config = dict(
    model='image classifier',
    dataset='photos of plants, animals and fungi (iNaturalist)',
    train_examples=155796,
    image_size=24,
    crop_scale_min=0.5,
    horizontal_flip=True,
    targets=['class', 'order', 'family', 'species'],
    num_classes=[15, 67, 181, 646],
    arch='xception',
    norm='batchnorm',
    hidden_act='relu',
    channel_attention='se',
    depths=[2, 3, 4, 2],
    kernel_size=3,
    stem='deep',
    widths=[160, 320, 640, 1280],
    mixing='mixup',
    loss='cross_entropy',
    head_dropout=0.2,
    init='torch_default',
    residual_init='none',
    optimizer='adamw',
    learning_rate=0.0016,
    beta1=0.85,
    beta2=0.98,
    eps=1e-10,
    cautious_weight_decay=True,
    max_steps=12400,
    batch_size=256,
    epochs=20.4,
    lr_schedule='cosine',
    final_lr_fraction=0.05,
    warmup_steps=620,
    weight_decay=0.0,
)
Rows from block 8 of a small image classifier, named by matrix and row number. Rows with one number belong to one channel. Each number is 50 + 15 x the weight over its row's rms, rounded and kept within 0 to 99. All counts start at 0.
After each channel's rows are labels from the 100 images, of 14848, where the channel reaches its highest value: "top examples" is what is common among them. Only what is clearly more common there than usual is listed. The data: photos of plants, animals and fungi (iNaturalist). In brackets: how many of the 100, against the usual share in percent.
# convs1: first pointwise conv (model.blocks.8.convs.1.weight, 640x640x1x1), inputs 0-63
# convs3: second pointwise conv (model.blocks.8.convs.3.weight, 640x640x1x1, transposed), outputs 0-63

convs1.82:60 46 50 39 50 33 71 49 39 62 41 38 39 71 35 41 72 15 45 53 22 73 48 57 62 57 71 73 46 22 41 83 25 56 41 51 46 48 33 67 71 69 73 55 41 69 52 66 22 53 50 23 65 59 63 26 33 38 49 43 74 25 52 56
convs3.82:34 67 33 55 35 89 22 23 52 72 53 85 57 93 65 42 72 43 46 35 31 20 59 77 50 48 24 77 78 74 32 51 44 42 34 31 53 51 57 48 48 35 53 58 76 34 37 25 77 31 53 69 26 54 71 75 60 66 58 56 44 78 53 54
top examples: order Passeriformes (55 vs 25)

convs1.519:49 49 47 38 45 72 54 65 56 55 44 31 61 38 52 77 66 36 48 60 49 53 38 61 40 27 52 63 72 44 51 52 65 57 47 40 82 72 39 62 33 69 76 50 48 33 68 61 59 39 61 63 57 26 34 61 71 67 40 57 35 49 46 57
convs3.519:67 53 40 37 61 61 50 39 15 62 66 64 57 59 49 71 27 40 52 92 38 14 53 42 85 42 49 32 55 65 68 39 41 56 72 35 45 65 26 46 48 42 52 73 84 58 35 45 40 62 56 76 36 23 40 73 42 21 55 57 68 70 66 64
top examples: phylum Chordata (98 vs 60.9); class Aves (97 vs 55.1); order Passeriformes (74 vs 25)

convs1.414:80 46 48 57 63 51 45 52 57 65 65 49 31 39 53 54 42 64 49 26 55 73 25 53 44 74 34 74 48 52 50 65 73 53 62 69 45 30 44 46 63 55 37 50 64 19 50 54 59 54 13 55 53 31 59 48 68 45 46 52 46 64 64 76
convs3.414:40 47 59 67 41 68 40 43 75 57 27 30 64 52 34 52 75 51 32 65 47 70 70 67 17 49 43 62 68 47 09 55 91 55 52 64 63 57 66 70 39 21 54 54 48 46 60 63 43 69 94 53 50 22 58 54 57 60 37 59 80 80 48 45
top examples: phylum Arthropoda (81 vs 30.8); class Insecta (80 vs 29.2); order Coleoptera (45 vs 3.2); family: Coccinellidae (39 vs 1.7)

convs1.537:61 37 64 37 71 61 60 53 37 44 46 30 59 85 53 49 14 58 37 36 32 99 53 71 54 50 45 48 60 69 53 42 70 36 59 51 55 23 59 43 54 26 46 26 31 69 87 61 40 85 54 40 23 46 34 37 56 50 79 39 23 55 53 54
convs3.537:43 34 81 33 39 40 35 24 66 66 56 75 34 49 27 24 57 23 56 83 42 60 80 42 57 40 74 50 21 49 36 43 43 43 43 60 48 51 50 69 21 24 46 59 52 47 16 57 50 51 56 70 43 36 43 63 47 63 66 47 58 54 53 60
top examples: order Passeriformes (53 vs 25)

convs1.575:33 48 42 43 29 56 55 43 48 34 50 64 44 43 39 42 61 58 53 58 57 50 58 27 49 68 64 69 41 52 67 36 47 49 36 00 50 47 51 55 42 40 53 34 41 47 48 79 59 62 35 57 71 42 51 40 45 45 50 55 37 23 56 67
convs3.575:33 53 37 50 71 23 80 50 50 54 45 51 17 64 57 46 59 54 35 26 64 59 49 21 37 65 58 44 50 47 34 63 26 37 64 66 42 55 26 46 43 46 64 01 46 19 56 29 31 38 48 54 86 57 52 77 48 40 47 63 27 34 60 46
top examples: class Aves (98 vs 55.1); phylum Chordata (98 vs 60.9); order Passeriformes (92 vs 25)

convs1.107:37 62 40 44 63 24 61 57 45 55 35 64 38 73 49 61 70 58 36 54 42 37 93 70 74 23 30 34 59 60 69 43 23 46 27 48 39 64 41 77 54 63 41 62 50 56 55 42 55 56 49 51 57 56 39 36 48 11 57 33 70 37 43 58
convs3.107:59 50 62 54 52 66 62 59 67 52 77 34 60 42 51 43 56 35 13 67 41 35 61 42 63 50 53 67 57 48 58 70 78 19 58 49 55 41 35 64 33 41 43 56 57 44 24 50 68 46 38 53 40 86 69 50 37 67 66 43 53 56 27 55
top examples: class Insecta (66 vs 29.2); phylum Arthropoda (66 vs 30.8); order Coleoptera (50 vs 3.2); family: Coccinellidae (48 vs 1.7)

convs1.97:62 73 55 55 31 42 63 55 59 38 36 40 45 60 50 61 39 45 66 50 48 52 77 51 42 56 49 36 52 61 58 36 54 57 51 33 52 48 69 47 62 00 40 56 60 31 47 45 26 65 62 36 63 47 45 56 39 38 44 74 33 31 75 22
convs3.97:76 36 41 42 69 41 61 67 75 35 67 44 75 73 28 59 52 42 39 78 42 62 49 55 54 60 71 41 64 55 66 44 42 20 57 76 53 40 41 74 59 66 54 37 47 37 51 77 45 60 58 45 40 76 47 76 82 48 91 35 51 42 42 74
top examples: phylum Arthropoda (78 vs 30.8); class Insecta (77 vs 29.2); order Coleoptera (52 vs 3.2); family: Coccinellidae (50 vs 1.7)

convs1.270:59 42 63 25 46 47 40 20 65 60 62 42 60 52 44 51 31 71 39 43 43 88 44 63 70 71 52 50 45 70 57 91 42 59 55 49 91 47 49 36 60 30 30 41 77 51 47 66 62 47 57 35 64 36 53 56 42 68 47 44 62 50 92 99
convs3.270:35 34 52 53 34 20 63 56 52 47 87 90 43 63 44 44 40 65 58 50 86 52 66 58 47 51 22 42 37 28 56 47 27 45 32 32 40 54 44 36 51 42 47 47 15 31 72 42 23 84 51 50 64 57 70 36 58 41 61 48 55 57 41 76
top examples: order Coleoptera (25 vs 3.2)

convs1.400:63 64 58 59 58 63 47 55 23 50 27 58 53 48 41 58 44 54 55 47 47 76 38 48 26 53 31 41 75 41 44 26 57 35 35 90 34 45 49 36 67 72 49 58 77 54 40 61 64 46 83 33 35 45 53 68 56 68 66 37 30 45 48 38
convs3.400:40 41 66 51 51 57 50 39 62 58 28 66 55 31 53 51 34 49 54 92 42 47 49 30 80 12 55 54 28 42 64 38 46 59 53 44 62 49 49 51 38 29 11 74 55 81 59 60 49 57 38 67 47 53 56 78 63 62 68 47 30 52 40 42
top examples: order Passeriformes (70 vs 25)

convs1.369:59 23 50 65 23 36 48 48 55 45 52 35 39 80 46 48 49 64 54 65 83 48 41 46 37 47 50 42 36 63 27 31 52 32 54 63 61 37 53 38 70 85 56 68 82 49 40 52 36 48 26 52 46 59 63 78 44 68 50 42 63 62 59 28
convs3.369:48 76 37 62 43 57 71 53 32 49 40 45 39 19 46 62 37 46 39 69 43 53 59 48 47 70 43 45 41 28 60 47 66 42 57 18 37 38 56 64 78 53 46 59 51 58 36 66 63 49 56 33 56 59 51 50 48 42 38 82 68 80 55 57
top examples: order Coleoptera (32 vs 3.2); family: Coccinellidae (25 vs 1.7)

convs1.409:42 23 53 35 60 52 57 53 43 55 53 32 81 52 49 60 49 56 65 56 33 69 69 58 55 54 47 48 65 41 42 45 18 53 62 55 44 48 44 52 49 44 83 53 76 39 62 55 44 29 81 62 64 54 44 51 46 41 60 18 26 55 62 61
convs3.409:60 56 64 44 21 58 29 36 33 30 43 49 51 41 60 33 61 32 46 54 50 50 64 31 49 31 76 58 43 22 57 89 44 49 51 58 46 40 53 68 45 70 62 47 52 58 57 21 53 73 71 19 37 57 40 63 28 35 71 47 52 33 45 48
top examples: order Coleoptera (29 vs 3.2); family: Coccinellidae (25 vs 1.7)

convs1.193:35 80 54 66 47 36 50 36 57 61 32 48 71 37 55 32 44 63 32 53 58 41 59 53 44 58 72 45 66 55 56 45 37 29 54 46 70 28 45 29 48 46 56 55 61 37 48 89 30 56 60 34 47 41 62 54 76 46 54 56 88 78 77 44
convs3.193:63 34 43 61 45 32 43 53 33 49 58 54 34 47 48 24 50 65 74 38 51 46 35 44 34 25 38 51 64 61 30 59 42 51 50 38 38 51 69 15 57 51 43 52 37 37 27 56 47 55 49 22 69 53 67 42 54 59 41 56 00 46 67 38
top examples: order Lepidoptera (39 vs 13.7)

convs1.328:57 45 46 65 70 53 49 51 41 30 60 62 59 77 32 42 56 57 41 29 48 43 56 51 56 07 62 37 58 35 37 31 50 81 40 51 43 32 78 34 42 48 48 49 62 64 22 53 99 48 37 59 59 50 66 48 66 22 42 25 49 74 56 32
convs3.328:66 45 55 77 63 40 45 58 41 57 31 68 54 75 24 51 43 56 27 67 55 45 42 56 62 55 71 21 66 80 38 40 65 37 37 69 76 63 44 28 43 33 47 36 36 47 52 42 41 44 30 41 51 57 33 49 70 56 42 42 48 65 63 60
top examples: phylum Arthropoda (79 vs 30.8); class Insecta (77 vs 29.2); order Coleoptera (33 vs 3.2)

convs1.594:33 56 60 37 45 59 48 59 28 39 71 55 87 53 36 37 50 79 32 56 66 49 48 26 54 44 62 46 70 61 39 26 58 70 65 22 40 29 54 41 41 49 45 58 64 56 37 43 69 41 52 45 12 63 44 35 56 37 32 50 52 42 49 54
convs3.594:66 44 68 65 51 58 29 31 51 30 53 46 56 58 24 20 56 64 47 47 69 19 26 41 77 46 68 27 69 41 42 66 55 40 44 63 74 76 50 47 63 21 42 84 38 58 70 19 48 72 58 35 42 53 41 44 30 66 47 47 50 64 51 28
top examples: order Lepidoptera (39 vs 13.7)

convs1.349:32 35 43 65 35 50 60 48 23 54 62 60 63 37 24 47 48 65 31 70 58 50 39 52 49 69 46 30 62 46 49 47 44 21 35 00 77 69 30 42 64 82 38 47 34 49 79 72 54 63 57 26 54 50 56 63 55 61 52 42 61 62 41 69
convs3.349:54 51 30 74 67 24 48 71 53 39 33 40 35 33 47 51 55 82 45 35 32 44 39 35 43 69 39 52 58 64 38 61 38 76 43 72 44 63 30 41 45 60 72 17 46 33 53 63 54 49 31 72 58 34 44 83 66 44 28 64 17 30 50 28
top examples: class Aves (96 vs 55.1); phylum Chordata (96 vs 60.9); order Passeriformes (94 vs 25); family: Parulidae (29 vs 1.9)

convs1.162:57 37 52 41 37 65 38 45 49 72 58 50 67 43 41 35 58 53 62 59 47 35 52 37 46 57 49 88 67 67 65 78 37 40 42 29 30 46 37 44 67 34 21 76 55 28 57 36 20 54 41 17 56 66 30 76 49 85 62 20 34 35 45 49
convs3.162:32 61 61 45 53 51 46 55 41 43 63 80 41 61 47 31 57 48 61 34 60 57 41 71 83 32 56 51 56 45 49 99 42 35 36 61 76 58 65 13 54 74 74 36 38 67 59 31 28 41 41 63 61 35 38 49 53 40 54 50 54 71 55 71
top examples: class Aves (84 vs 55.1)

convs1.229:45 30 63 30 43 47 47 34 55 58 72 70 74 58 18 33 55 54 44 73 72 44 43 39 54 63 71 40 57 66 36 45 51 51 43 55 45 28 52 58 49 27 51 62 45 48 87 44 47 66 33 44 20 58 61 70 83 58 36 38 35 49 52 45
convs3.229:35 65 42 69 56 57 48 22 70 69 33 68 32 63 68 38 34 57 36 44 67 31 29 57 54 44 72 54 53 48 42 68 43 37 30 13 40 32 40 55 62 46 40 86 44 38 55 37 49 43 60 87 39 47 38 41 68 55 43 78 40 58 37 27
top examples: order Pelecaniformes (31 vs 3.2); family: Ardeidae (29 vs 2.5)

convs1.224:53 84 30 40 43 57 24 53 51 64 30 67 44 47 44 39 55 14 59 52 41 07 25 41 40 48 36 55 71 63 52 10 40 46 60 82 56 62 42 67 37 48 73 65 66 45 50 65 45 60 57 44 55 30 60 76 47 54 54 30 35 54 48 75
convs3.224:51 46 47 59 66 43 45 24 36 47 31 63 40 50 63 22 40 40 46 35 24 78 51 64 49 16 40 76 50 62 01 48 40 47 69 36 39 61 68 27 23 62 56 58 33 59 20 30 68 39 61 55 49 42 43 36 68 38 47 67 53 25 15 79
top examples: phylum Chordata (99 vs 60.9); class Aves (98 vs 55.1); order Passeriformes (76 vs 25)

convs1.255:55 44 69 16 46 32 61 36 09 28 45 76 54 41 53 82 52 38 30 49 50 39 39 50 72 30 54 71 58 50 50 47 64 49 44 37 29 48 34 42 74 72 37 23 19 48 52 50 48 76 40 24 66 32 58 43 56 63 71 59 55 48 67 51
convs3.255:54 78 55 33 37 55 65 41 44 52 52 60 60 51 41 52 26 40 52 37 74 36 57 51 19 55 23 55 60 37 60 76 43 48 56 65 53 49 31 71 56 43 40 50 59 37 23 44 69 48 66 48 40 56 46 39 39 47 22 49 78 68 62 53
top examples: order Lepidoptera (40 vs 13.7)

convs1.615:53 47 59 27 57 29 71 20 51 69 23 52 46 41 70 64 41 47 44 57 58 31 45 29 42 47 56 46 41 51 74 44 36 60 62 40 66 42 41 66 61 54 64 31 37 55 09 73 24 24 69 57 59 69 62 52 49 61 56 69 51 42 42 56
convs3.615:59 56 50 66 66 40 48 61 21 70 40 47 66 56 48 40 46 32 49 69 38 40 30 38 62 50 53 45 37 52 60 40 47 51 24 39 67 46 48 38 24 34 24 62 62 50 60 52 32 99 51 61 41 34 31 31 15 55 48 46 62 36 49 31
top examples: class Aves (88 vs 55.1); order Charadriiformes (64 vs 7.6); family: Scolopacidae (35 vs 3.2)

convs1.81:31 58 58 51 12 66 41 41 34 38 44 45 01 54 74 53 48 56 35 44 70 53 19 40 42 72 21 55 44 55 56 48 68 41 71 68 71 86 54 31 59 40 57 38 65 53 54 59 47 55 43 33 58 28 60 46 36 67 48 80 53 37 50 46
convs3.81:72 44 58 58 76 56 75 35 64 47 55 60 63 62 49 41 50 72 18 46 41 28 77 58 43 53 50 71 91 59 51 51 66 30 75 55 62 66 41 62 57 20 67 56 43 46 44 74 45 57 62 51 39 44 65 60 58 76 47 48 58 67 50 49
top examples: phylum Arthropoda (84 vs 30.8); class Insecta (83 vs 29.2); order Coleoptera (40 vs 3.2); family: Coccinellidae (36 vs 1.7)

convs1.612:14 53 51 59 26 52 34 30 72 65 55 42 75 45 50 52 84 58 52 55 58 50 51 36 64 52 52 73 84 57 12 55 52 43 27 39 73 63 32 77 52 46 28 45 54 46 60 23 47 35 79 79 27 25 46 41 39 81 65 39 51 35 69 63
convs3.612:30 42 50 61 12 39 49 50 29 26 54 44 47 59 41 75 43 80 73 32 52 34 67 77 51 80 58 67 54 70 62 26 61 30 68 40 48 84 71 34 70 40 46 55 34 27 49 61 38 54 79 38 07 43 46 37 63 48 43 36 55 73 35 92
top examples: class Insecta (63 vs 29.2); phylum Arthropoda (63 vs 30.8); order Lepidoptera (37 vs 13.7); family: Nymphalidae (28 vs 4.6)

convs1.152:47 37 71 29 40 45 31 45 44 63 49 49 54 52 49 77 18 39 55 55 57 64 53 71 66 69 37 25 52 39 63 48 13 47 76 56 66 44 52 47 45 46 89 68 76 68 34 53 51 08 62 46 45 40 61 75 42 59 42 44 49 62 40 67
convs3.152:48 36 66 43 70 47 50 75 54 51 46 85 59 66 56 60 40 39 36 76 63 38 47 59 64 43 31 50 23 61 77 49 35 47 29 34 51 54 41 51 80 35 62 64 51 64 75 69 51 56 16 41 42 62 67 55 54 66 47 44 30 27 56 69
top examples: order Charadriiformes (31 vs 7.6)

convs1.223:36 37 68 27 45 34 63 56 55 36 51 78 58 44 60 56 67 43 73 66 68 60 37 63 65 45 65 50 42 61 52 71 44 29 08 48 63 49 37 49 29 67 33 49 27 48 51 39 70 28 69 68 48 49 16 36 52 53 42 38 24 81 70 63
convs3.223:64 44 37 42 48 71 41 28 50 47 66 47 52 40 54 39 69 38 31 60 49 69 53 28 31 44 38 48 55 50 42 55 50 44 44 52 48 44 55 45 79 58 41 50 68 55 86 36 50 54 54 60 60 46 36 39 19 58 52 51 48 41 36 50
top examples: phylum Arthropoda (88 vs 30.8); class Insecta (87 vs 29.2); order Coleoptera (70 vs 3.2); family: Coccinellidae (66 vs 1.7)

convs1.581:43 53 18 52 49 58 53 61 62 65 49 55 56 54 20 63 45 45 39 53 44 37 32 42 51 38 32 53 48 39 58 35 56 40 56 46 61 32 35 26 63 47 36 22 30 48 93 49 52 57 53 48 19 20 69 49 55 44 40 57 57 28 65 72
convs3.581:60 71 37 53 55 44 58 55 26 61 56 56 19 56 60 74 44 61 63 30 42 59 22 51 45 62 22 42 45 50 52 79 85 81 57 37 35 68 31 52 65 35 38 18 59 46 57 51 21 62 65 34 48 24 65 41 65 54 57 45 44 48 48 64
top examples: order Passeriformes (63 vs 25)

convs1.307:51 29 55 49 39 37 20 55 48 67 76 79 45 63 65 68 64 41 46 55 37 47 69 45 58 55 54 31 62 57 38 43 34 47 55 70 48 63 62 52 90 38 25 59 26 19 47 69 47 28 56 52 44 31 66 48 59 58 56 44 37 66 42 48
convs3.307:41 51 44 45 40 40 58 65 60 56 68 48 42 62 27 43 59 53 53 65 55 24 47 34 40 23 51 50 40 30 56 27 35 41 54 62 55 71 71 29 22 47 52 54 78 42 64 79 44 57 67 43 52 40 19 62 32 55 60 56 70 41 18 49
top examples: order Pelecaniformes (30 vs 3.2); family: Ardeidae (28 vs 2.5)

convs1.21:26 64 56 47 59 50 41 32 31 91 42 50 61 35 18 66 64 56 58 80 49 52 52 68 36 39 55 48 10 70 52 74 43 25 35 48 42 49 38 61 26 78 45 58 62 42 36 33 08 49 65 29 47 59 35 61 54 58 71 53 42 42 45 60
convs3.21:37 44 43 66 41 39 63 66 42 55 52 21 49 35 33 53 69 58 17 52 54 30 49 34 36 50 42 45 39 39 68 10 92 64 50 55 64 72 36 45 42 37 31 48 50 37 49 60 56 43 26 34 25 85 48 61 33 53 70 59 34 40 43 32
top examples: phylum Chordata (97 vs 60.9); class Aves (95 vs 55.1); order Piciformes (27 vs 1.8); family: Picidae (27 vs 1.8)

convs1.210:50 62 26 78 42 31 53 50 35 11 37 49 54 73 45 31 51 24 48 52 35 50 76 61 54 58 52 62 47 48 49 37 33 46 38 49 58 62 55 48 67 39 36 70 24 33 55 54 57 74 72 51 58 43 29 59 32 28 39 04 44 59 58 48
convs3.210:41 21 31 47 37 46 44 34 61 52 50 41 36 69 30 49 29 62 49 53 67 54 49 53 41 59 21 59 33 50 41 61 45 55 06 55 31 87 67 11 41 54 74 40 48 53 66 46 48 41 51 54 65 77 55 28 35 68 61 36 49 21 28 50
top examples: order Lepidoptera (31 vs 13.7)

convs1.287:25 30 48 45 74 57 65 39 64 43 85 59 25 63 78 68 65 27 55 55 50 53 41 44 62 52 53 53 45 63 34 55 79 50 56 44 59 47 59 20 32 24 34 51 31 57 55 54 63 59 24 48 25 69 38 49 43 54 48 68 33 40 33 36
convs3.287:49 55 45 57 52 46 64 25 17 44 77 58 43 56 64 32 47 51 47 29 44 50 43 58 54 52 50 88 64 43 41 50 53 21 73 47 52 46 59 64 57 42 48 42 48 57 31 42 74 48 63 50 42 34 57 33 55 61 45 59 46 43 69 48
top examples: class Insecta (92 vs 29.2); phylum Arthropoda (92 vs 30.8); order Coleoptera (47 vs 3.2); family: Coccinellidae (38 vs 1.7)

convs1.380:49 46 61 49 41 65 64 36 37 27 61 77 81 70 62 53 68 48 46 53 37 43 35 57 48 49 66 43 58 31 59 80 47 40 37 59 41 73 22 54 58 64 60 61 34 50 38 48 52 32 50 30 38 44 29 50 50 37 32 34 64 53 54 56
convs3.380:90 46 90 31 76 19 63 54 70 46 38 38 48 65 53 78 58 57 51 65 59 64 45 49 55 66 48 50 63 68 30 37 50 19 68 71 55 39 58 65 68 37 53 53 44 19 64 55 33 29 47 83 62 39 39 84 61 45 49 54 44 43 66 45
top examples: order Coleoptera (30 vs 3.2); order Charadriiformes (28 vs 7.6); family: Coccinellidae (25 vs 1.7)

convs1.595:34 64 44 52 55 71 67 31 66 32 29 57 41 57 46 54 62 41 21 49 24 65 52 47 57 47 65 70 60 58 69 52 44 45 40 49 52 57 65 38 29 50 64 38 48 42 45 30 30 28 76 27 46 55 33 61 56 46 55 40 14 20 57 48
convs3.595:68 56 39 44 82 48 50 45 45 51 47 15 71 40 23 55 28 44 51 30 42 46 47 42 57 39 37 60 69 41 27 30 51 45 57 47 35 55 43 86 49 22 50 43 53 44 53 21 68 50 56 43 43 34 40 55 49 42 50 42 49 63 61 32
top examples: order Coleoptera (32 vs 3.2); family: Coccinellidae (29 vs 1.7)

convs1.4:38 34 78 29 80 73 36 60 49 49 57 62 49 51 45 57 52 28 38 51 48 41 43 47 78 47 46 49 53 30 40 45 63 54 39 49 61 24 67 48 39 35 62 51 26 54 49 53 77 60 50 68 54 71 33 33 42 69 67 42 38 49 31 59
convs3.4:59 61 30 45 37 61 99 24 46 84 76 33 44 43 56 33 53 32 61 50 55 34 60 49 14 50 37 73 53 39 50 40 50 41 47 66 53 45 39 65 27 53 45 56 45 40 50 49 53 61 60 56 34 48 59 30 41 56 41 91 50 39 76 20
top examples: phylum Arthropoda (69 vs 30.8); class Insecta (63 vs 29.2); order Coleoptera (35 vs 3.2)

convs1.200:20 58 37 48 61 23 31 52 57 52 43 64 67 30 38 71 41 60 58 57 72 50 42 78 33 44 37 63 90 43 58 34 50 39 26 14 54 69 57 61 58 58 82 35 99 58 34 56 50 38 47 71 62 63 33 45 48 30 36 47 62 61 71 42
convs3.200:79 43 55 44 43 11 63 66 68 50 56 29 41 12 53 32 77 21 50 51 32 57 40 23 49 57 58 40 57 51 22 66 50 54 33 57 51 31 61 42 35 63 54 56 47 34 37 39 62 32 53 52 66 54 66 57 42 51 71 66 60 33 34 45
top examples: order Passeriformes (53 vs 25)

convs1.132:60 72 65 81 55 57 37 38 63 58 34 40 61 46 47 79 68 39 45 79 34 55 55 51 69 66 49 29 30 48 54 36 62 53 69 56 74 51 35 79 51 42 44 57 64 45 49 51 29 54 57 78 49 56 52 64 66 56 34 82 59 50 28 44
convs3.132:44 73 46 61 72 45 66 28 61 48 30 61 31 39 61 32 59 33 36 23 51 71 50 61 45 38 41 54 30 54 37 78 73 35 30 47 45 20 82 53 75 62 35 61 27 58 39 23 77 37 61 57 33 32 41 28 61 72 53 85 50 57 43 35
top examples: phylum Chordata (93 vs 60.9); class Aves (92 vs 55.1)

convs1.282:51 50 59 44 50 37 52 57 53 41 43 33 66 62 29 40 34 74 25 65 55 53 31 57 73 51 71 53 34 65 64 61 78 60 53 62 62 51 70 42 40 20 37 49 62 47 55 33 67 63 64 51 49 33 38 75 32 46 65 61 53 69 30 63
convs3.282:44 65 48 47 41 59 68 41 29 58 45 69 40 58 75 41 45 67 71 40 66 75 39 63 35 40 46 56 30 51 62 65 33 53 57 32 37 53 94 51 59 54 52 64 24 66 56 30 58 34 68 53 42 66 68 43 65 50 49 77 62 25 37 57
top examples: order Passeriformes (59 vs 25)

convs1.489:62 58 42 36 63 55 43 59 52 32 31 73 46 51 28 24 63 21 35 54 32 24 20 60 69 39 51 65 50 47 44 57 57 54 52 72 50 39 40 59 51 51 41 76 47 59 39 67 44 39 66 50 58 43 45 24 64 71 51 44 18 49 46 51
convs3.489:57 32 47 42 53 50 61 38 37 32 61 56 56 69 52 57 66 56 64 52 39 52 71 60 50 67 55 39 44 37 55 34 63 64 68 63 38 79 39 53 56 66 49 53 66 38 63 65 41 33 57 11 66 04 30 22 43 53 12 30 56 40 56 52
top examples: phylum Chordata (95 vs 60.9); class Aves (94 vs 55.1)

convs1.509:58 53 61 49 38 48 17 67 71 61 29 65 61 57 40 60 28 62 39 55 36 86 52 81 76 46 45 28 34 38 55 42 71 58 44 31 22 64 47 33 44 50 52 67 35 54 64 44 30 36 41 50 33 44 00 56 68 51 38 37 78 54 84 63
convs3.509:47 38 52 18 46 73 43 31 22 18 51 55 49 62 78 68 54 54 54 33 50 53 56 44 83 60 43 63 54 47 83 69 53 50 38 60 33 59 49 48 68 61 52 47 51 31 40 63 62 23 52 39 47 30 24 32 46 64 33 36 40 53 67 54
top examples: class Insecta (61 vs 29.2); phylum Arthropoda (61 vs 30.8); order Lepidoptera (32 vs 13.7)

convs1.304:23 50 32 49 81 34 40 40 73 36 55 39 45 38 51 73 78 25 61 72 54 41 55 76 47 49 72 64 66 49 50 47 52 68 47 38 78 60 20 69 52 65 63 71 68 65 63 58 38 24 64 69 18 46 48 63 57 50 32 46 25 50 63 33
convs3.304:22 42 55 35 52 45 59 52 22 47 53 48 48 74 53 83 35 81 73 56 58 46 67 49 57 98 39 37 37 90 71 39 53 55 44 29 50 78 52 45 70 50 57 31 78 59 66 89 42 53 39 42 87 44 40 32 43 45 34 38 53 63 63 44
top examples: order Passeriformes (64 vs 25)

convs1.6:22 57 42 68 49 36 38 40 49 39 42 61 37 30 67 15 80 51 21 48 18 69 55 62 53 34 61 54 77 66 34 57 47 41 37 31 35 78 46 55 48 57 73 51 47 52 50 58 54 46 74 70 42 68 26 41 23 38 51 57 49 43 31 64
convs3.6:48 64 50 58 44 80 58 34 44 63 59 58 60 67 57 60 40 43 25 49 74 34 61 76 70 33 41 67 62 75 48 49 90 23 63 44 67 49 39 66 47 38 39 27 48 59 44 64 43 61 45 54 59 56 61 60 50 66 61 41 65 65 61 45
top examples: phylum Arthropoda (74 vs 30.8); class Insecta (73 vs 29.2); order Coleoptera (57 vs 3.2); family: Coccinellidae (52 vs 1.7)

convs1.488:55 58 45 67 70 42 43 41 33 38 49 35 50 66 44 67 56 50 38 49 39 35 61 65 32 50 56 84 72 42 44 53 49 35 54 37 38 33 78 49 75 34 62 34 74 64 44 55 43 40 30 33 44 52 50 41 40 73 60 53 61 32 39 22
convs3.488:40 55 58 27 73 93 44 64 56 55 53 69 80 71 42 65 44 49 46 61 54 32 35 67 64 62 70 28 61 73 60 56 56 52 65 46 37 54 38 65 68 39 38 70 70 45 55 75 65 44 53 32 36 61 51 77 69 73 63 26 40 57 50 44
top examples: order Pelecaniformes (28 vs 3.2); family: Ardeidae (25 vs 2.5)

convs1.136:77 65 82 67 52 44 69 71 26 58 37 41 54 38 52 56 47 55 30 21 62 36 72 56 68 43 41 28 59 55 46 28 65 43 72 48 57 57 28 49 37 63 42 35 31 54 65 61 54 73 64 37 71 66 50 33 54 62 89 59 41 39 54 34
convs3.136:68 68 24 69 61 37 49 61 45 47 45 37 39 75 40 87 50 69 52 36 38 50 34 51 53 57 60 52 41 59 53 49 49 63 20 41 31 52 59 36 84 46 80 45 44 39 57 69 40 42 43 66 60 24 50 57 61 48 62 63 67 81 34 65
top examples: order Coleoptera (41 vs 3.2); family: Coccinellidae (33 vs 1.7)

convs1.191:61 68 55 75 68 46 60 38 44 48 24 31 79 30 33 80 63 60 59 68 59 47 62 63 53 70 63 47 69 35 36 19 39 13 37 03 31 57 72 44 45 74 70 36 49 79 57 71 39 51 54 68 37 44 45 46 54 38 49 49 80 50 66 28
convs3.191:42 17 43 69 32 42 37 14 53 62 41 57 57 31 58 54 55 55 40 63 45 72 42 58 30 37 52 58 56 44 50 08 43 42 50 45 08 58 54 67 82 66 32 68 56 59 37 46 76 48 70 36 29 44 62 33 72 40 44 59 40 58 64 42
top examples: class Aves (92 vs 55.1); phylum Chordata (92 vs 60.9)

convs1.441:71 38 62 52 41 33 02 41 46 56 61 26 63 73 60 43 45 32 39 52 62 37 53 34 41 67 77 49 60 66 75 31 62 31 53 70 66 59 31 30 18 49 55 16 37 33 64 50 60 58 70 61 56 70 51 14 41 53 80 43 55 50 38 78
convs3.441:31 49 11 46 29 38 47 65 35 65 28 16 54 50 40 49 68 33 70 61 37 75 25 32 62 54 32 48 54 40 54 43 40 59 53 44 35 81 21 43 67 36 78 51 84 58 43 44 26 61 53 47 54 32 63 22 57 49 42 16 54 43 25 57
top examples: phylum Chordata (96 vs 60.9); class Aves (95 vs 55.1)

convs1.493:32 58 33 37 53 15 46 54 48 21 70 45 35 65 43 55 43 37 49 53 67 52 44 52 61 43 52 54 62 51 42 52 32 47 53 27 50 64 41 81 51 65 41 56 67 64 60 28 66 48 45 42 51 40 50 36 01 47 75 48 58 56 44 52
convs3.493:63 58 32 56 72 30 43 62 47 50 61 17 19 19 27 47 48 32 51 41 55 42 48 23 57 33 48 36 41 32 37 71 40 27 42 57 27 39 57 60 60 81 47 34 51 48 59 41 62 52 32 57 77 46 26 39 43 56 71 67 10 21 51 57
top examples: class Insecta (59 vs 29.2); order Coleoptera (25 vs 3.2)

convs1.106:22 56 59 57 27 60 57 23 32 47 59 57 63 27 45 39 45 45 13 50 40 77 37 65 37 62 47 52 61 75 51 36 71 52 42 28 40 45 23 38 52 76 44 58 22 40 83 58 45 90 74 15 68 43 46 47 61 58 66 70 58 50 21 26
convs3.106:41 63 36 54 42 65 61 44 39 41 11 43 30 60 56 51 43 53 75 24 43 63 34 45 43 51 62 65 35 55 45 43 45 64 18 52 40 56 29 24 40 30 72 42 43 71 60 51 80 46 38 65 70 75 64 44 85 29 13 75 34 45 43 38
top examples: class Aves (83 vs 55.1)